From a checkpoint of a small self-supervised audio encoder (BEST-RQ).
Model: 0.565M parameters, depths [12].
Training: 40000 steps, batches of 64.
Data: trained on synthesized solo parts of chorales (CocoChorales), 65.5 epochs.
Rows from block 5 of a small self-supervised audio encoder (BEST-RQ), named by matrix and row number. Each number is 128 + 24 x the weight over its row's rms, rounded and kept within 0 to 255. All counts start at 0.
After each channel's rows are labels from the 100 clips, of 14976, where the channel reaches its highest value: "top examples" is what is common among them. Only what is clearly more common there than usual is listed. The data: synthesized solo parts of chorales (CocoChorales). In brackets: how many of the 100, against the usual share in percent.
# conv: pointwise conv (model.blocks.5.conv.weight, 128x128x1), inputs 64-127

conv.51 [126 117 105 158 124 153 139 125 139 139 145 122 166 133 131 104 142 146 122 101 106 141 113  97 146 122 144 100 115 105 136 126 109  97 122 127 103 184 156 106 111 105 121  89 130 101 114 193 130 128 131 117 144 130 129 108 180 152 131 131 131 155 148 146]
top examples: note A#4 (60 vs 10.6); oboe (33 vs 7.3); note C5 (30 vs 9.9); note D5 (29 vs 8.2)

conv.29 [144 103 144 142 146 148 111 134 121 157 132 167 120 136 136 125  76 140 126 118 118 126 126 121 123 151 154 147 134 109 148 125 135 114 149 152 105  81  99 154 109 135 153 107 148  88 134 225 152 110  93 143  83  86 136 163 156 131 140 175 172 140 133 112]
top examples: trumpet (38 vs 8.4); note A#4 (35 vs 10.6); clarinet (28 vs 8.9)

conv.14 [111 130 139  84 117 132 103 159  93 148 127 142 107 152 179 115 115 179  80 134 158 122 114 133 104 115  93 110 110 150  96 152  95 116  99 139 117 121 123 109 159  92 118 118 112 108 129 121 178 104 113 145 141 154 135 140  91 157 148 164 118 125 102 143]
top examples: note D#5 (38 vs 9.1); clarinet (36 vs 8.9); note C#5 (36 vs 10.1)

conv.121 [140 122 121 128 116 136 168 106 184 110 164 128 105 123 160 151 113 159 149 161 153 131 131 154 131 177 130 110 125 159 140 111 105 118 134 121 104  85 152 105 133 116 121 156  72 176 139 121 125 171 155 114 146 178 121 176 158 112 163 127  95  94 102 105]
top examples: trumpet (87 vs 8.4); note F#5 (40 vs 7.5); note D#5 (33 vs 9.1); note A5 (26 vs 2.2)

conv.73 [ 86 109 166  94 127 139 147 107 117 107 137 102  91 116 133 120 163 131 123 112 138 150 130 151 124 103 119 108 160 108 142  73 157  91 115 147  81 133 114 116 130 162  96 129 119 110 178  87 146 146 113 168  94 121 115 135 143 146 153 162 113 165 129 118]
top examples: note A#4 (45 vs 10.6); note C5 (32 vs 9.9)

conv.59 [118  82 146 169 160 151 120 162 152  96 148 126  96  89 104 117 128 129 119 100 145 143 138 125 126 129 134  83 141 135 126 144 110 106  96 156 120 126 138 142  85 113 141 114 148 135 107 123 109  78 132 158 148 130 159  99 135  97 166 105 126 148 126 121]
top examples: bassoon (78 vs 8.4); note C4 (64 vs 10.6); note G#3 (41 vs 7.8); note A#3 (39 vs 10.3)

conv.79 [134 150 107 131 157 159 122 124 161  95 145 131 116 149 165 119 144  92 155 127  99 117 130 150  97 145 116 134 117 116 197  92 141 114  98 119 112 110 117 128 109 119  81 100 167 100 131 146 155 119 117 119 124 127 116 163 106 125 167 142 137  98 164 130]
top examples: bassoon (56 vs 8.4); note C4 (50 vs 10.6); note A#3 (34 vs 10.3)

conv.63 [137 126 114  90 166 114 110 174 167 140 132 105 118 124  64 133  87 122 135 163 151 113 143 138 134 159 128 106 138 104 129 144 121 112 155 123 128 168 148 148 134 101  98 156 145  92 137 130 185 149 156 116  92 127 174 106 103 124 119 112 107 138  86 112]
top examples: note C#5 (33 vs 10.1); trumpet (28 vs 8.4)

conv.56 [152 102 149 125 115 141  94 123 160 136 145  87 135 117 158 146 114 114  86 160 136 130 144 195 112 112 168 131 121 112 136 102 155 101 148 114  95  98 147 136  99 126 167 143 105 137  99  86  98 116  87  98 150 110 120 151 153 112 119 130 133 130 111 175]
top examples: oboe (31 vs 7.3); note C5 (31 vs 9.9)

conv.53 [ 82 115 100 110 187 148 122 131 131 113 131 169 152 128 142  79 178 119 125  78  99 160 103 147 130 130 111 135 117 134 168  95 103 157 105 124 137 152 120 141  99 137 147 137 155  94 160 150 169 156 114 119 101 115 101 104 163 112 172 134 113  95 138 143]
top examples: note D4 (49 vs 12.3)

conv.4 [115 125 102 178 141 130 123 100 166 144 144 128 140 107  74 129 151  84 135 137  91 107 139  77 154 114 113 167 128 115 130 109 155 107 113 133 159 137 173 155 112 119 105 115 174 103  99 141 139 177 113 109 121 142 141 124 141  69 133 150  90 104  91 128]
top examples: note C#5 (70 vs 10.1); trumpet (25 vs 8.4)

conv.101 [133 179  82 118 140  96  79 124 161 143 146 133  90 165 179 115 158 132 164 138 123 121  88 164 127 118 133 117 133 152 109 122 169 129  99 157 123 112  81  90 101 158  94 145 119 126  99 105  98  91  99 122  89 152 112 115 121 136 147  95 127 171 102 139]
top examples: trumpet (36 vs 8.4); note D#5 (35 vs 9.1); trombone (30 vs 7.2)

conv.48 [113 154 105  99 135 140 162  87 114 138 192 103 112 167 121 162  80  87 157 167 107  96 125 104 108 125 146 135 142 129 127 134 136  91 134 143 117 134 126 151 136 139 103 107 129 188 118 159 149 128 147 117  88 127  80 133 143 105 135 117 102 106 141 110]
top examples: trumpet (94 vs 8.4); note F5 (67 vs 8.3); note G5 (33 vs 6.3); note D#5 (30 vs 9.1)

conv.112 [131 121 110 147  86 165 126 133 120 157 117 145 127 116 156  91 157 134 118 116 116 114 192 161  81  98 109 116  92 132 137 125 118 136 124 133 133 131 151 144  82 143 144 160 132 125 154 164 104 171 137 101 141  80  94 180  84 133 142 148 120 151 118 119]
top examples: trumpet (66 vs 8.4); note E5 (34 vs 8.1); note D#5 (29 vs 9.1)

conv.8 [142 134 132 141 152 116 135  98 137 117 191 123 122 161 126 170 139 112 157 114 133 106 110 132 115 129 105 119 148 142 134  96 148 108 126 143 137 123 188  88  85 114 155 157 147 113 167 119 149 131 120  98 126 135 132 113 148 148 161 120 137 112 140  64]
top examples: note D4 (38 vs 12.3); trombone (33 vs 7.2)

conv.19 [106 131 117 117 114 148 138 137 153 126  95 120  87 137 137 134  99 155 124  91 112 120 123 146 154  97  56 139 141 118 167 139 191 110 125  89  93 128 154 126 101 101 129 135 119  94 151 132 138 146 139 123 143 139 151 143  93  95 144 140 133  56 160 163]
top examples: note D4 (48 vs 12.3); clarinet (42 vs 8.9); note C#4 (35 vs 11.6); note D#4 (29 vs 11.1)

conv.34 [108 129 111 130 147 130 145 134 110 100 100  98  82 134 134 129 103 145 119  96 110 104 112 124 113 109  90 134 122 138 107 121 129 183 111 120 123 111 104 124 148 146 255 130 132 144 141 168 159 124 118 161 131 113 102 131 124 109 117 152 192  99 118 147]
top examples: oboe (31 vs 7.3); trombone (28 vs 7.2)