A small self-supervised audio encoder (BEST-RQ), trained from scratch.
Model: 0.565M parameters, mfcc input, arch tdnn, norm groupnorm, widths [128].
Rows from block 8 of a small self-supervised audio encoder (BEST-RQ), named by matrix and row number. Each number is 500 + 40 x the weight over its row's rms, rounded and kept within 0 to 999. All counts start at 0. Numbers have three digits each.
After each channel's rows are labels from the 100 clips, of 14976, where the channel reaches its highest value: "strongest on" is what is common among them; "lies over" is the class under the peak. Only what is clearly more common there than usual is listed. The data: synthesized solo parts of chorales (CocoChorales). In brackets: how many of the 100, against the usual share in percent.
# conv: width-3 conv, dilation 2 (model.blocks.8.conv.weight, 128x128x3, each kernel summed), inputs 43-85

conv.98:483519572514467537443520491469464551484409515485542483479540500481479535554476503489460470541536537435524498348399506476499467531
strongest on: note B4 (97 vs 9.1); violin (82 vs 13.9); note C#5 (37 vs 10.1); note A4 (36 vs 8.2)
lies over: B4 (97 vs 3.6)

conv.80:459500462465509489502479519606490413485505600502499538552518504547557543440468499583487546512563478485496517497451479475505512531
strongest on: note D#5 (50 vs 9.1); violin (48 vs 13.9)
lies over: D#5 (49 vs 3.3)

conv.53:531452538543519477508482458471534553505535448603518486495484461472434494478537512440519491502469489432510460547396480500558450464
strongest on: note B4 (58 vs 9.1); note C5 (31 vs 9.9); note C#5 (30 vs 10.1)
lies over: B4 (55 vs 3.6)

conv.49:430485467494518504483581521497505553564453501464481541464487470487462542434508487461430534479426541433572544595510500467525485548
strongest on: note G#4 (96 vs 9.4); clarinet (31 vs 8.9); note A#4 (29 vs 10.6)
lies over: G#4 (84 vs 3.6)

conv.117:461473458489496430476514542544517446556464557503459564511432524543491446444459434485483504506490585434495569514427489516449441496
strongest on: clarinet (74 vs 8.9); note C4 (45 vs 10.6); note B3 (40 vs 9.5); note C#4 (36 vs 11.6)
lies over: B3 (32 vs 2.8); C4 (28 vs 3)

conv.21:440436454574530468509502509421481493489477554498458544492517519468494438503470486534515531582604563559493526545499483427511571481
strongest on: note C#4 (70 vs 11.6); note D4 (63 vs 12.3); cello (56 vs 9.9); instrument: bassoon (44 vs 8.4)
lies over: D4 (56 vs 4.3); C#4 (44 vs 3.6)

conv.75:529443446531493570449481517487529436438491549481478471436501431408567424470572531464448545494476497429482482482478529433518505506
strongest on: note C#5 (76 vs 10.1); note D#5 (39 vs 9.1); trumpet (37 vs 8.4)
lies over: C#5 (64 vs 3.7)

conv.58:489548505504552454546518458600516474493455573454444415479532461499460525547475501501520489541469470437434496533483520475459548487
strongest on: violin (98 vs 13.9); note A5 (60 vs 2.2); note G#5 (51 vs 4.1); note G5 (47 vs 6.3)
lies over: A5 (55 vs 0.8); G#5 (36 vs 1.5)

conv.55:532482481434403477493565498534468462530474443474447488524481486474504523566564477563518450565479453507447500478497480454576493475
strongest on: cello (87 vs 9.9); note C#4 (51 vs 11.6); note E4 (28 vs 8.8); note A3 (27 vs 8.7)
lies over: C#4 (44 vs 3.6); A3 (27 vs 2.6)

conv.74:523449518515532479571544421467498478491478526478597456508526569459482468445515543486521490504522431525518464449589506479447483449
strongest on: note A#4 (47 vs 10.6); oboe (42 vs 7.3); note E5 (25 vs 8.1)
lies over: silence (85 vs 12.2)

conv.76:575498523534498494408516533520462503515557499499491553518510543527489566512458577425459534473486502477427475422531458561516481506
strongest on: violin (99 vs 13.9); note F5 (85 vs 8.3); note D#5 (48 vs 9.1)
lies over: F5 (85 vs 2.9)

conv.64:534540527524431484470477532401534504552482495462483461487524514493529550556535454500517527498454585431515486538525555456424507411
strongest on: clarinet (94 vs 8.9); note E4 (56 vs 8.8); note D4 (50 vs 12.3); note D#4 (43 vs 11.1)
lies over: E4 (53 vs 2.9)

conv.14:471502479491489493542551522481524484499525506480549404514481544437533543512437487512488501480449481514452464444505443507537514508
strongest on: note F#4 (44 vs 8.8); tuba (36 vs 8.3)
lies over: silence (100 vs 12.2)

conv.86:561485487425519481489556530482546488486486496476402504510456493537515428503536536518575480478547491531532485485475494466469545539
strongest on: note C#4 (78 vs 11.6); bassoon (65 vs 8.4); note C4 (54 vs 10.6); note B3 (43 vs 9.5)
lies over: C#4 (76 vs 3.6)

conv.92:490454480467469485464515488523486541537479528546490538518474526511463520482489530550448523552542576500528544531459523507452552486
strongest on: note C#5 (48 vs 10.1); violin (46 vs 13.9); clarinet (41 vs 8.9); note F#5 (36 vs 7.5)
lies over: C#5 (46 vs 3.7); F#5 (28 vs 2.8)

conv.78:489494440500487555425562520540473544483501503521555507514485536519532422516480386444508479499543459509530502583502478498533508423
strongest on: viola (75 vs 8.6); note G#4 (67 vs 9.4); note E4 (40 vs 8.8); note F#4 (39 vs 8.8)
lies over: G#4 (61 vs 3.6); E4 (29 vs 2.9)

conv.65:526479480430548487490490566526465407540521555435468461510488451538490425474515457520535538488461502470522500474512508520413551538
strongest on: double bass (45 vs 1.8)
lies over: silence (100 vs 12.2)

conv.48:553504508501550477490540493470537511492482509537518526572447458509524532487574469448495424562467551461437454460465500572544414521
strongest on: oboe (72 vs 7.3); note G4 (46 vs 7.1); note C5 (38 vs 9.9)
lies over: G4 (45 vs 2.5)

conv.7:516533477439430486457542460497487572491485509496488486466550508508566494494557449468450420481523522496486489495575532446529489421
strongest on: note A#4 (93 vs 10.6); violin (90 vs 13.9); note C5 (36 vs 9.9)
lies over: A#4 (84 vs 4.1)

conv.84:424443508542459465479508543588465488467478551525423481510588449454534475498510533546549526452456451490479525480447421454534480595
strongest on: note F3 (81 vs 3.9); bassoon (67 vs 8.4); note G3 (40 vs 6.2); note A3 (29 vs 8.7)
lies over: F3 (79 vs 1.1)

conv.112:561502557543536476478490440446537571489493537546454509483462446420468502532457490516435555526516488558439527526477444516496518544
strongest on: note G3 (98 vs 6.2); bassoon (95 vs 8.4); note A3 (44 vs 8.7); note F3 (28 vs 3.9)
lies over: G3 (98 vs 1.8)

conv.107:533562383518477522454589504541535571540500522506489471499482545444501473502488515514444528518491442506488513393542449516451541491
strongest on: note F#5 (92 vs 7.5); flute (74 vs 8.6); note E5 (51 vs 8.1); note G#5 (25 vs 4.1)
lies over: F#5 (89 vs 2.8)

conv.115:546463481506572528563498514533449498544550482504513451561565460533546513540472502444460456535476497498523493522453482441513514445
strongest on: note G#4 (54 vs 9.4); violin (39 vs 13.9); saxophone (32 vs 1.7)
lies over: G#4 (50 vs 3.6)

conv.124:394480513462547486454437469503411406530515492473457567487563465551461523525460475466499531417480504590447466507476405541492599499
strongest on: cello (84 vs 9.9); note E3 (80 vs 2.9); note A3 (41 vs 8.7); note B3 (33 vs 9.5)
lies over: E3 (75 vs 0.8)

conv.12:443414527475595513513530512481514502469524495558439372523483554466480510518550536526499484529528491476485511483547546489547506449
strongest on: horn (75 vs 7); note A4 (51 vs 8.2); note B4 (27 vs 9.1)
lies over: A4 (49 vs 3.3)

conv.56:570470437467456478426523515498507501480514479510530420560487461524505493529492452490499487482565444460486526520441510539418508421
strongest on: violin (98 vs 13.9); note A4 (95 vs 8.2); note B4 (36 vs 9.1)
lies over: A4 (94 vs 3.3)

conv.103:502471474463474475544488442463508507537532507516480491479520502416505494527506457527569527503518532545482543485428509469494519449
strongest on: note C5 (94 vs 9.9); note A#4 (37 vs 10.6); flute (36 vs 8.6); note D5 (32 vs 8.2)
lies over: C5 (93 vs 3.6)

conv.68:438497547473521475486546515500578519488451466509534393443517488480499535540482519490482517555470515447483575545549547522597444508
strongest on: bassoon (77 vs 8.4); note F#3 (52 vs 4.8); note A#3 (40 vs 10.3); note G#3 (39 vs 7.8)
lies over: F#3 (46 vs 1.3)

conv.102:488485443499440509499443454560555470471479498434448535499473476519505509529512497518502643494527566567461399541503509513518456410
strongest on: note D#4 (81 vs 11.1); cello (71 vs 9.9); note D4 (41 vs 12.3); note C4 (30 vs 10.6)
lies over: D#4 (75 vs 4.1)

conv.20:516533542442482448520510451544505466599470468484529505434483502455578539480485478466503497473431487522469534450496493477437543451
strongest on: oboe (58 vs 7.3); note A4 (38 vs 8.2)
lies over: A4 (34 vs 3.3)

conv.99:507509544481528521483467475530421492489467579494497483455554490491507476520500468466448566543487509480489451412478493484436468487
strongest on: note B3 (32 vs 9.5)
lies over: silence (95 vs 12.2)

conv.36:459524447523515450444591510548526539431499471429449549546517506509515498468497483470496407528478512459475497506447476471538506473
strongest on: violin (69 vs 13.9); note C#5 (36 vs 10.1); note F5 (33 vs 8.3); saxophone (25 vs 1.7)
lies over: F#4 (33 vs 3.3); F5 (29 vs 2.9)

conv.34:481489545572533530510445516490430515406493461516487463518443524510490467481492561543424566529452601504449441450472519504553563471
strongest on: trumpet (88 vs 8.4); note D5 (55 vs 8.2); note B4 (38 vs 9.1); note E5 (31 vs 8.1)
lies over: D5 (49 vs 2.9); B4 (33 vs 3.6)

conv.45:428552505511494446434549509474527490511440551500453478513536485514500444473452488502473535543474558492498481468481502471499525550
strongest on: note D4 (71 vs 12.3); note E4 (47 vs 8.8); bassoon (34 vs 8.4); note C4 (34 vs 10.6)
lies over: D4 (43 vs 4.3); E4 (34 vs 2.9)

conv.113:490449473493535492476520510535481377544448462477469501491501487544519531509468512552489502561561512582464536462499550460464485476
strongest on: note D4 (76 vs 12.3); cello (70 vs 9.9); note D#4 (54 vs 11.1); note C4 (49 vs 10.6)
lies over: D4 (52 vs 4.3); D#4 (42 vs 4.1)

conv.110:522435536494536484467512557457477507426508559493530554444496578486457559486495524506511457465469494460513498466468535465467516459
strongest on: flute (27 vs 8.6)
lies over: silence (100 vs 12.2)

conv.27:568479458503546572457544473474485530493510468427532535474507488529531543495501517479437505531552522531523464542486531475487501539
strongest on: note A#4 (43 vs 10.6); clarinet (42 vs 8.9); note F4 (38 vs 9.1); viola (26 vs 8.6)
lies over: A#4 (38 vs 4.1); F4 (30 vs 3.4)

conv.5:528396490530436514529453511510411484483452504473530496533464509527448493479528490498514486474474514487497532543488539509549471478
strongest on: trombone (59 vs 7.2); note A3 (46 vs 8.7); note E4 (43 vs 8.8); bassoon (41 vs 8.4)
lies over: A3 (42 vs 2.6); E4 (39 vs 2.9)

conv.52:545493460460474486519498494442557473495515500559499523485527494360521477495527529524527489520461516433467508501537481526542530498
strongest on: viola (97 vs 8.6); note D4 (72 vs 12.3); note D#4 (39 vs 11.1); note E4 (35 vs 8.8)
lies over: D4 (63 vs 4.3)

conv.63:496558453535480459438529446511550438482546512536472458556539536472505463563507468528420581503554573441483521457545557486467494447
strongest on: trumpet (79 vs 8.4); note D#5 (64 vs 9.1); note E5 (36 vs 8.1); note F5 (30 vs 8.3)
lies over: D#5 (62 vs 3.3)

conv.123:512533469475491476538451437472538533519554505497543462555437465521561510442482516581545470435502510613495489560438486495545429545
strongest on: note A3 (70 vs 8.7); bassoon (43 vs 8.4); note G3 (33 vs 6.2); note B3 (33 vs 9.5)
lies over: G3 (28 vs 1.8)

conv.17:516439480486486508463612472446540480590577487494494477468482464557495458458463486522457510540556431492502519433511529514468462521
strongest on: bassoon (73 vs 8.4); note E4 (58 vs 8.8); note G#3 (40 vs 7.8); note B3 (31 vs 9.5)
lies over: E4 (57 vs 2.9); G#3 (33 vs 2.3)

conv.81:527498516473582493517500454469567549496499534486481557546576461495497512439484471448458516506495535494525558333474517466452548524
strongest on: note C#5 (71 vs 10.1); oboe (52 vs 7.3); note D#4 (29 vs 11.1)
lies over: C#5 (71 vs 3.7); D#4 (29 vs 4.1)

conv.44:454471409464471455507455522490508525526522498531527441470543452476476561481503442494489504473438482538499526472534489526447556483
strongest on: clarinet (71 vs 8.9); note B3 (43 vs 9.5); note F4 (36 vs 9.1); note C4 (35 vs 10.6)
lies over: B3 (30 vs 2.8)

conv.19:470500444461451473476542471437501520461474553434460463467523443495494443483491517544503504512495514510507494505562498471518491432
strongest on: note E5 (77 vs 8.1); note F#5 (72 vs 7.5); instrument: violin (45 vs 13.9); trumpet (38 vs 8.4)
lies over: F#5 (71 vs 2.8)

conv.40:573466582456458488486574486486468414414481486467552482567521425445450541519513464531540434468485505493544513460564494512608585536
strongest on: horn (69 vs 7); note G4 (42 vs 7.1); note A4 (39 vs 8.2); note B4 (31 vs 9.1)
lies over: G4 (35 vs 2.5)

conv.89:482503493480519520449485519510521542484517453531595435521497435545424468526554506417515574532541519453520527436496531448473476461
strongest on: note F#4 (61 vs 8.8); clarinet (46 vs 8.9); violin (32 vs 13.9)
lies over: F#4 (57 vs 3.3)

conv.50:532545524436531472459508501500531481570503508493461479522517448556467546467476515456540438494507469527521549495494540517462521543
strongest on: note C#4 (56 vs 11.6); cello (54 vs 9.9); note G#3 (40 vs 7.8); instrument: tuba (31 vs 8.3)
lies over: C#4 (48 vs 3.6); G#3 (35 vs 2.3)

conv.18:513476502522479504408483547577590515448482522482586536474506496519463509501487497462556432558464427481467567460494523528416507531
strongest on: note D#5 (38 vs 9.1); tuba (30 vs 8.3); flute (27 vs 8.6)
lies over: D#5 (37 vs 3.3)

conv.77:530463483497496463481473509496504504502503498571521465426514467461541463501456524530545456604456486520551536515440466480472508503
strongest on: viola (91 vs 8.6); note D4 (73 vs 12.3); note E4 (28 vs 8.8)
lies over: silence (73 vs 12.2)

conv.35:513474487466464478533517525520567486549492565454459564494494488472490510536451575537466561497387519560506535511535425503412523568
strongest on: note G#3 (89 vs 7.8); bassoon (84 vs 8.4); note A#3 (40 vs 10.3); note A3 (30 vs 8.7)
lies over: G#3 (86 vs 2.3)

conv.85:414482466474461495495504525493483454486512487438531487535491524595457497470479558581529527529529501497564555482533501545514546430
strongest on: note C4 (32 vs 10.6); note C#4 (31 vs 11.6); note A#3 (28 vs 10.3)
lies over: C#4 (26 vs 3.6)

conv.13:409440565486609439482460477489504449469496513546490592480556507525555471581486447572569468449522464485418497491487569493490468481
strongest on: note C#5 (32 vs 10.1); note B4 (30 vs 9.1); horn (26 vs 7)
lies over: C#5 (31 vs 3.7)

conv.111:543436557466435548572457453526498553497513453500436515532540465497576504474507502517483450401490546515480534514502511474534411379
strongest on: note A#4 (32 vs 10.6); note F3 (29 vs 3.9); cello (29 vs 9.9); flute (25 vs 8.6)
lies over: F3 (29 vs 1.1); A#4 (28 vs 4.1)

conv.1:401456527498476503587507517460521525490530569492506538531503505457510513472402452504463485528520511469483545452480457569507525458
strongest on: note F5 (42 vs 8.3); note B3 (40 vs 9.5); note A#3 (38 vs 10.3); violin (35 vs 13.9)
lies over: F5 (42 vs 2.9); A#3 (31 vs 3)

conv.93:412506568484520486489462505510498415471480500425470496532560507431490621498484461512502487562459501526491489512444475493482527514
strongest on: note B4 (100 vs 9.1); oboe (50 vs 7.3); note A4 (45 vs 8.2); violin (43 vs 13.9)
lies over: B4 (99 vs 3.6)

conv.4:486541534489470496495445528507542486488468548547443541494507488472522500439478547505531446497508494502560454544501443505532524494
strongest on: horn (48 vs 7); note C5 (42 vs 9.9); note B4 (27 vs 9.1); note A#4 (26 vs 10.6)
lies over: C5 (35 vs 3.6)

conv.41:454484453475518462489471517480548507485535422526484507532479506482487498520448468491524534495517535407455560466500448477514526524
strongest on: bassoon (81 vs 8.4); note C#4 (80 vs 11.6); note B3 (36 vs 9.5); note C4 (29 vs 10.6)
lies over: C#4 (75 vs 3.6)

conv.106:508528461535515504523573541581529455472488468512502440562512474553545491521500529455576472570453599449530500577464492500445460516
strongest on: note D#5 (99 vs 9.1); violin (52 vs 13.9); note F5 (42 vs 8.3); note C#5 (37 vs 10.1)
lies over: D#5 (99 vs 3.3)

conv.28:548479444461489455468451449505449504482508475557555505517501461504496581529447520386452608524511472474460537448440531507503526497
strongest on: note A4 (68 vs 8.2); violin (43 vs 13.9); clarinet (41 vs 8.9)
lies over: A4 (65 vs 3.3)

conv.6:500435492512430546497535461502458491533519510493439477434505456429468538508537480488579495545555557555495445513501522574456495434
strongest on: oboe (51 vs 7.3); note F5 (32 vs 8.3); clarinet (27 vs 8.9)
lies over: F5 (29 vs 2.9)

conv.109:456529502494544467541531543464480483525493461445437587532514466478493380492485506500518516477541536491521478387479454455522543496
strongest on: note C4 (54 vs 10.6); note C#5 (40 vs 10.1); violin (37 vs 13.9); instrument: bassoon (25 vs 8.4)
lies over: C4 (54 vs 3); C#5 (40 vs 3.7)

conv.83:439450484506415453489519443503510540481493496469529567511570544475465497492439468493504481443494520428518522559497481539495509530
strongest on: note G#4 (51 vs 9.4); trumpet (49 vs 8.4); note F5 (47 vs 8.3); violin (43 vs 13.9)
lies over: G#4 (51 vs 3.6); F5 (46 vs 2.9)

conv.71:427510468464571495474503517510520437493503550467578510480527536561473537494441443452478502510506488503509525504475476465462503557
strongest on: trumpet (60 vs 8.4); note G5 (58 vs 6.3); note A5 (46 vs 2.2); note G#5 (40 vs 4.1)
lies over: silence (100 vs 12.2)

conv.0:398459484505456528494464484459512505434561570498505414532447472490577428424489536583526510461463477569551499467482475457511543454
strongest on: clarinet (64 vs 8.9); note E4 (58 vs 8.8); note D4 (54 vs 12.3); note D5 (30 vs 8.2)
lies over: D4 (42 vs 4.3)

conv.82:539503524518453497602510533458505457478435528513431568486470490482524518522486525441452468489495528495425536543501510435454519518
strongest on: note A#4 (75 vs 10.6); violin (71 vs 13.9); note C5 (39 vs 9.9)
lies over: A#4 (75 vs 4.1)

conv.126:525480569544543498474446492427543473482510471476434477532584508549513536468484540471531520576512493526459503466490517496514525451
strongest on: trombone (62 vs 7.2); note F4 (60 vs 9.1); note D#4 (53 vs 11.1); note E4 (38 vs 8.8)
lies over: F4 (41 vs 3.4); D#4 (35 vs 4.1)

conv.46:502480547611614460492498470545478563470510468502517450417502574445538507512523567460514433552477500569466438455474434539490449490
strongest on: note D#4 (57 vs 11.1); viola (55 vs 8.6)
lies over: D#4 (44 vs 4.1)

conv.121:480539454447453471471450545449472520477491487566515516503520487507496519547510460499582500585525521479457476469454475513483515467
strongest on: bassoon (68 vs 8.4); note C#3 (37 vs 1.4); note G3 (35 vs 6.2); note G#3 (32 vs 7.8)
lies over: C#3 (37 vs 0.5)

conv.26:453469495451513465488467525484513453455495524559466446507525484492538553477463492502462502524427521496483459556492477433501517461
strongest on: clarinet (42 vs 8.9); note C#4 (42 vs 11.6); note A5 (39 vs 2.2); trumpet (36 vs 8.4)
lies over: silence (43 vs 12.2); A5 (34 vs 0.8)

conv.100:488538537512613510566552433526435503482484495533524485484545503503483503421480506513478460536474416492514544532542479431495496578
strongest on: horn (59 vs 7); tuba (38 vs 8.3); note A#3 (34 vs 10.3); note A4 (31 vs 8.2)
lies over: A#3 (31 vs 3); A4 (29 vs 3.3)

conv.8:519503509540530492428475513519504504546554504514530538450501504518445498497569498521435546560547495461466512505492455520473572455
strongest on: note G#3 (68 vs 7.8); cello (58 vs 9.9); note B3 (38 vs 9.5); note A3 (33 vs 8.7)
lies over: G#3 (64 vs 2.3)

conv.120:486482437493495516373518558542523441494496495481495482530466486517441571425480606513482508448486457470444492544442555446542475432
strongest on: note G#3 (93 vs 7.8); double bass (42 vs 1.8)
lies over: G#3 (93 vs 2.3)

conv.51:546512504538501475612492530540474459465517471453492514570528489459498513513470521498443462510463565536527500587510481526571526564
strongest on: tuba (82 vs 8.3); note A#3 (69 vs 10.3); note C4 (47 vs 10.6); note G#3 (30 vs 7.8)
lies over: A#3 (66 vs 3)

conv.94:509497524595514526464558563493432442528483497481489502537468438368423474521468497472523503538502502571419514475509506462554503539
strongest on: note D3 (73 vs 2.5); cello (70 vs 9.9); note A3 (46 vs 8.7); note D4 (36 vs 12.3)
lies over: D3 (70 vs 1)

conv.59:475487479466544521449519520429475495499479422500439519519481477533531452563498422432468517402418549528482500383503570543511483474
strongest on: note C4 (64 vs 10.6); clarinet (59 vs 8.9); note D4 (48 vs 12.3); note C#4 (36 vs 11.6)
lies over: C4 (54 vs 3)

conv.72:473487520472540508528525558564518492537486510532463468474522454519508579448455453509500533432515476470503507448430502543517523515
strongest on: bassoon (72 vs 8.4); note E3 (66 vs 2.9); note F#3 (26 vs 4.8); note G#3 (26 vs 7.8)
lies over: E3 (65 vs 0.8)

conv.105:560463543489506519498442487560489443538524524547491591528523484476446529443519480499486484490539647513483420512481461466497496482
strongest on: oboe (89 vs 7.3); note D5 (59 vs 8.2); note C5 (44 vs 9.9); note C#5 (29 vs 10.1)
lies over: D5 (57 vs 2.9)

conv.118:437484526473512524395515549446522535478517411518472465560472471490537531473518487534485501496526578565520522498473523507601491589
strongest on: horn (48 vs 7); note C#4 (40 vs 11.6); clarinet (38 vs 8.9)
lies over: C#4 (36 vs 3.6); A#4 (32 vs 4.1)

conv.47:530507531486557507473503487573448485561498504538500456476494477511481481566530472441510496462469506505467514447495465435510546523
strongest on: cello (39 vs 9.9); note A4 (35 vs 8.2); oboe (34 vs 7.3); note D3 (32 vs 2.5)
lies over: D3 (32 vs 1); A4 (31 vs 3.3)

conv.66:596436502458457492553522459465543435537453460479579467455519491510478466533471452517316567478469491480475485443479465430554529506
strongest on: note A4 (48 vs 8.2); cello (28 vs 9.9); note C#3 (25 vs 1.4)
lies over: A4 (47 vs 3.3); C#3 (25 vs 0.5)

conv.91:502455555488500466513535511419561488507461493503444463517503513504467470510509451520565529587491432527510439500508461503477584534
strongest on: tuba (82 vs 8.3); note F#3 (48 vs 4.8); note G3 (39 vs 6.2); note A#3 (28 vs 10.3)
lies over: F#3 (46 vs 1.3); G3 (32 vs 1.8)

conv.125:471434455505491545621522499515434515519476520499575451511509488500526444491452502387520487444523491521456445442499515482474549493
strongest on: tuba (42 vs 8.3); double bass (35 vs 1.8)
lies over: silence (88 vs 12.2)

conv.9:543526482552541433454530511560475466498554555500489526495461525406539464398525480524493437503421503516490472447512569456470498442
strongest on: note E5 (92 vs 8.1); note F#5 (55 vs 7.5); trumpet (51 vs 8.4); note G5 (30 vs 6.3)
lies over: E5 (90 vs 2.9)

conv.16:476532506502567461502505494516478497504475517486470521541490439525510497478463419520504534487497529470436526635507441465572545415
strongest on: violin (59 vs 13.9); note A4 (57 vs 8.2); note G#4 (43 vs 9.4); instrument: trombone (28 vs 7.2)
lies over: A4 (53 vs 3.3); G#4 (40 vs 3.6)

conv.29:528439535412501553533553516499471476534509454495492421564547502494510470540527488465509504469507444522454558485440488536436574544
strongest on: tuba (73 vs 8.3); note F3 (37 vs 3.9); note E3 (25 vs 2.9)
lies over: F3 (33 vs 1.1)

conv.15:462520495550487527470526469491468496536549489474531458492500496490526455535545547567464540577500484607499510651468463507516479494
strongest on: cello (100 vs 9.9); note F#3 (91 vs 4.8); note G#3 (57 vs 7.8); note E3 (33 vs 2.9)
lies over: F#3 (79 vs 1.3)

conv.114:485476481491533503503615496518484518610492517464507492532537474429461513477456512501516494534450560499544478490506448464513524467
strongest on: viola (87 vs 8.6); note C4 (52 vs 10.6); note C#4 (47 vs 11.6); note D4 (32 vs 12.3)
lies over: C4 (48 vs 3); C#4 (39 vs 3.6)

conv.33:513519459551477493492534515485480502461491480492497466497419517462424528523543458409540492517537494485504519546510558569511458601
strongest on: note F5 (41 vs 8.3); note C#4 (39 vs 11.6); tuba (32 vs 8.3)
lies over: F5 (40 vs 2.9); C#4 (34 vs 3.6)

conv.38:449503569404526461539525512493542491573512389496490506468532507586518499509525497529432466528498484539600569506485465464466517511
strongest on: note D5 (78 vs 8.2); violin (77 vs 13.9); note E5 (46 vs 8.1); note C5 (28 vs 9.9)
lies over: D5 (78 vs 2.9)

conv.104:520460525570440498440557576539467528567494467472464458489542438467500429448452418490456533473539442428451476506510474430499493535
strongest on: note D5 (73 vs 8.2); flute (65 vs 8.6)
lies over: D5 (63 vs 2.9)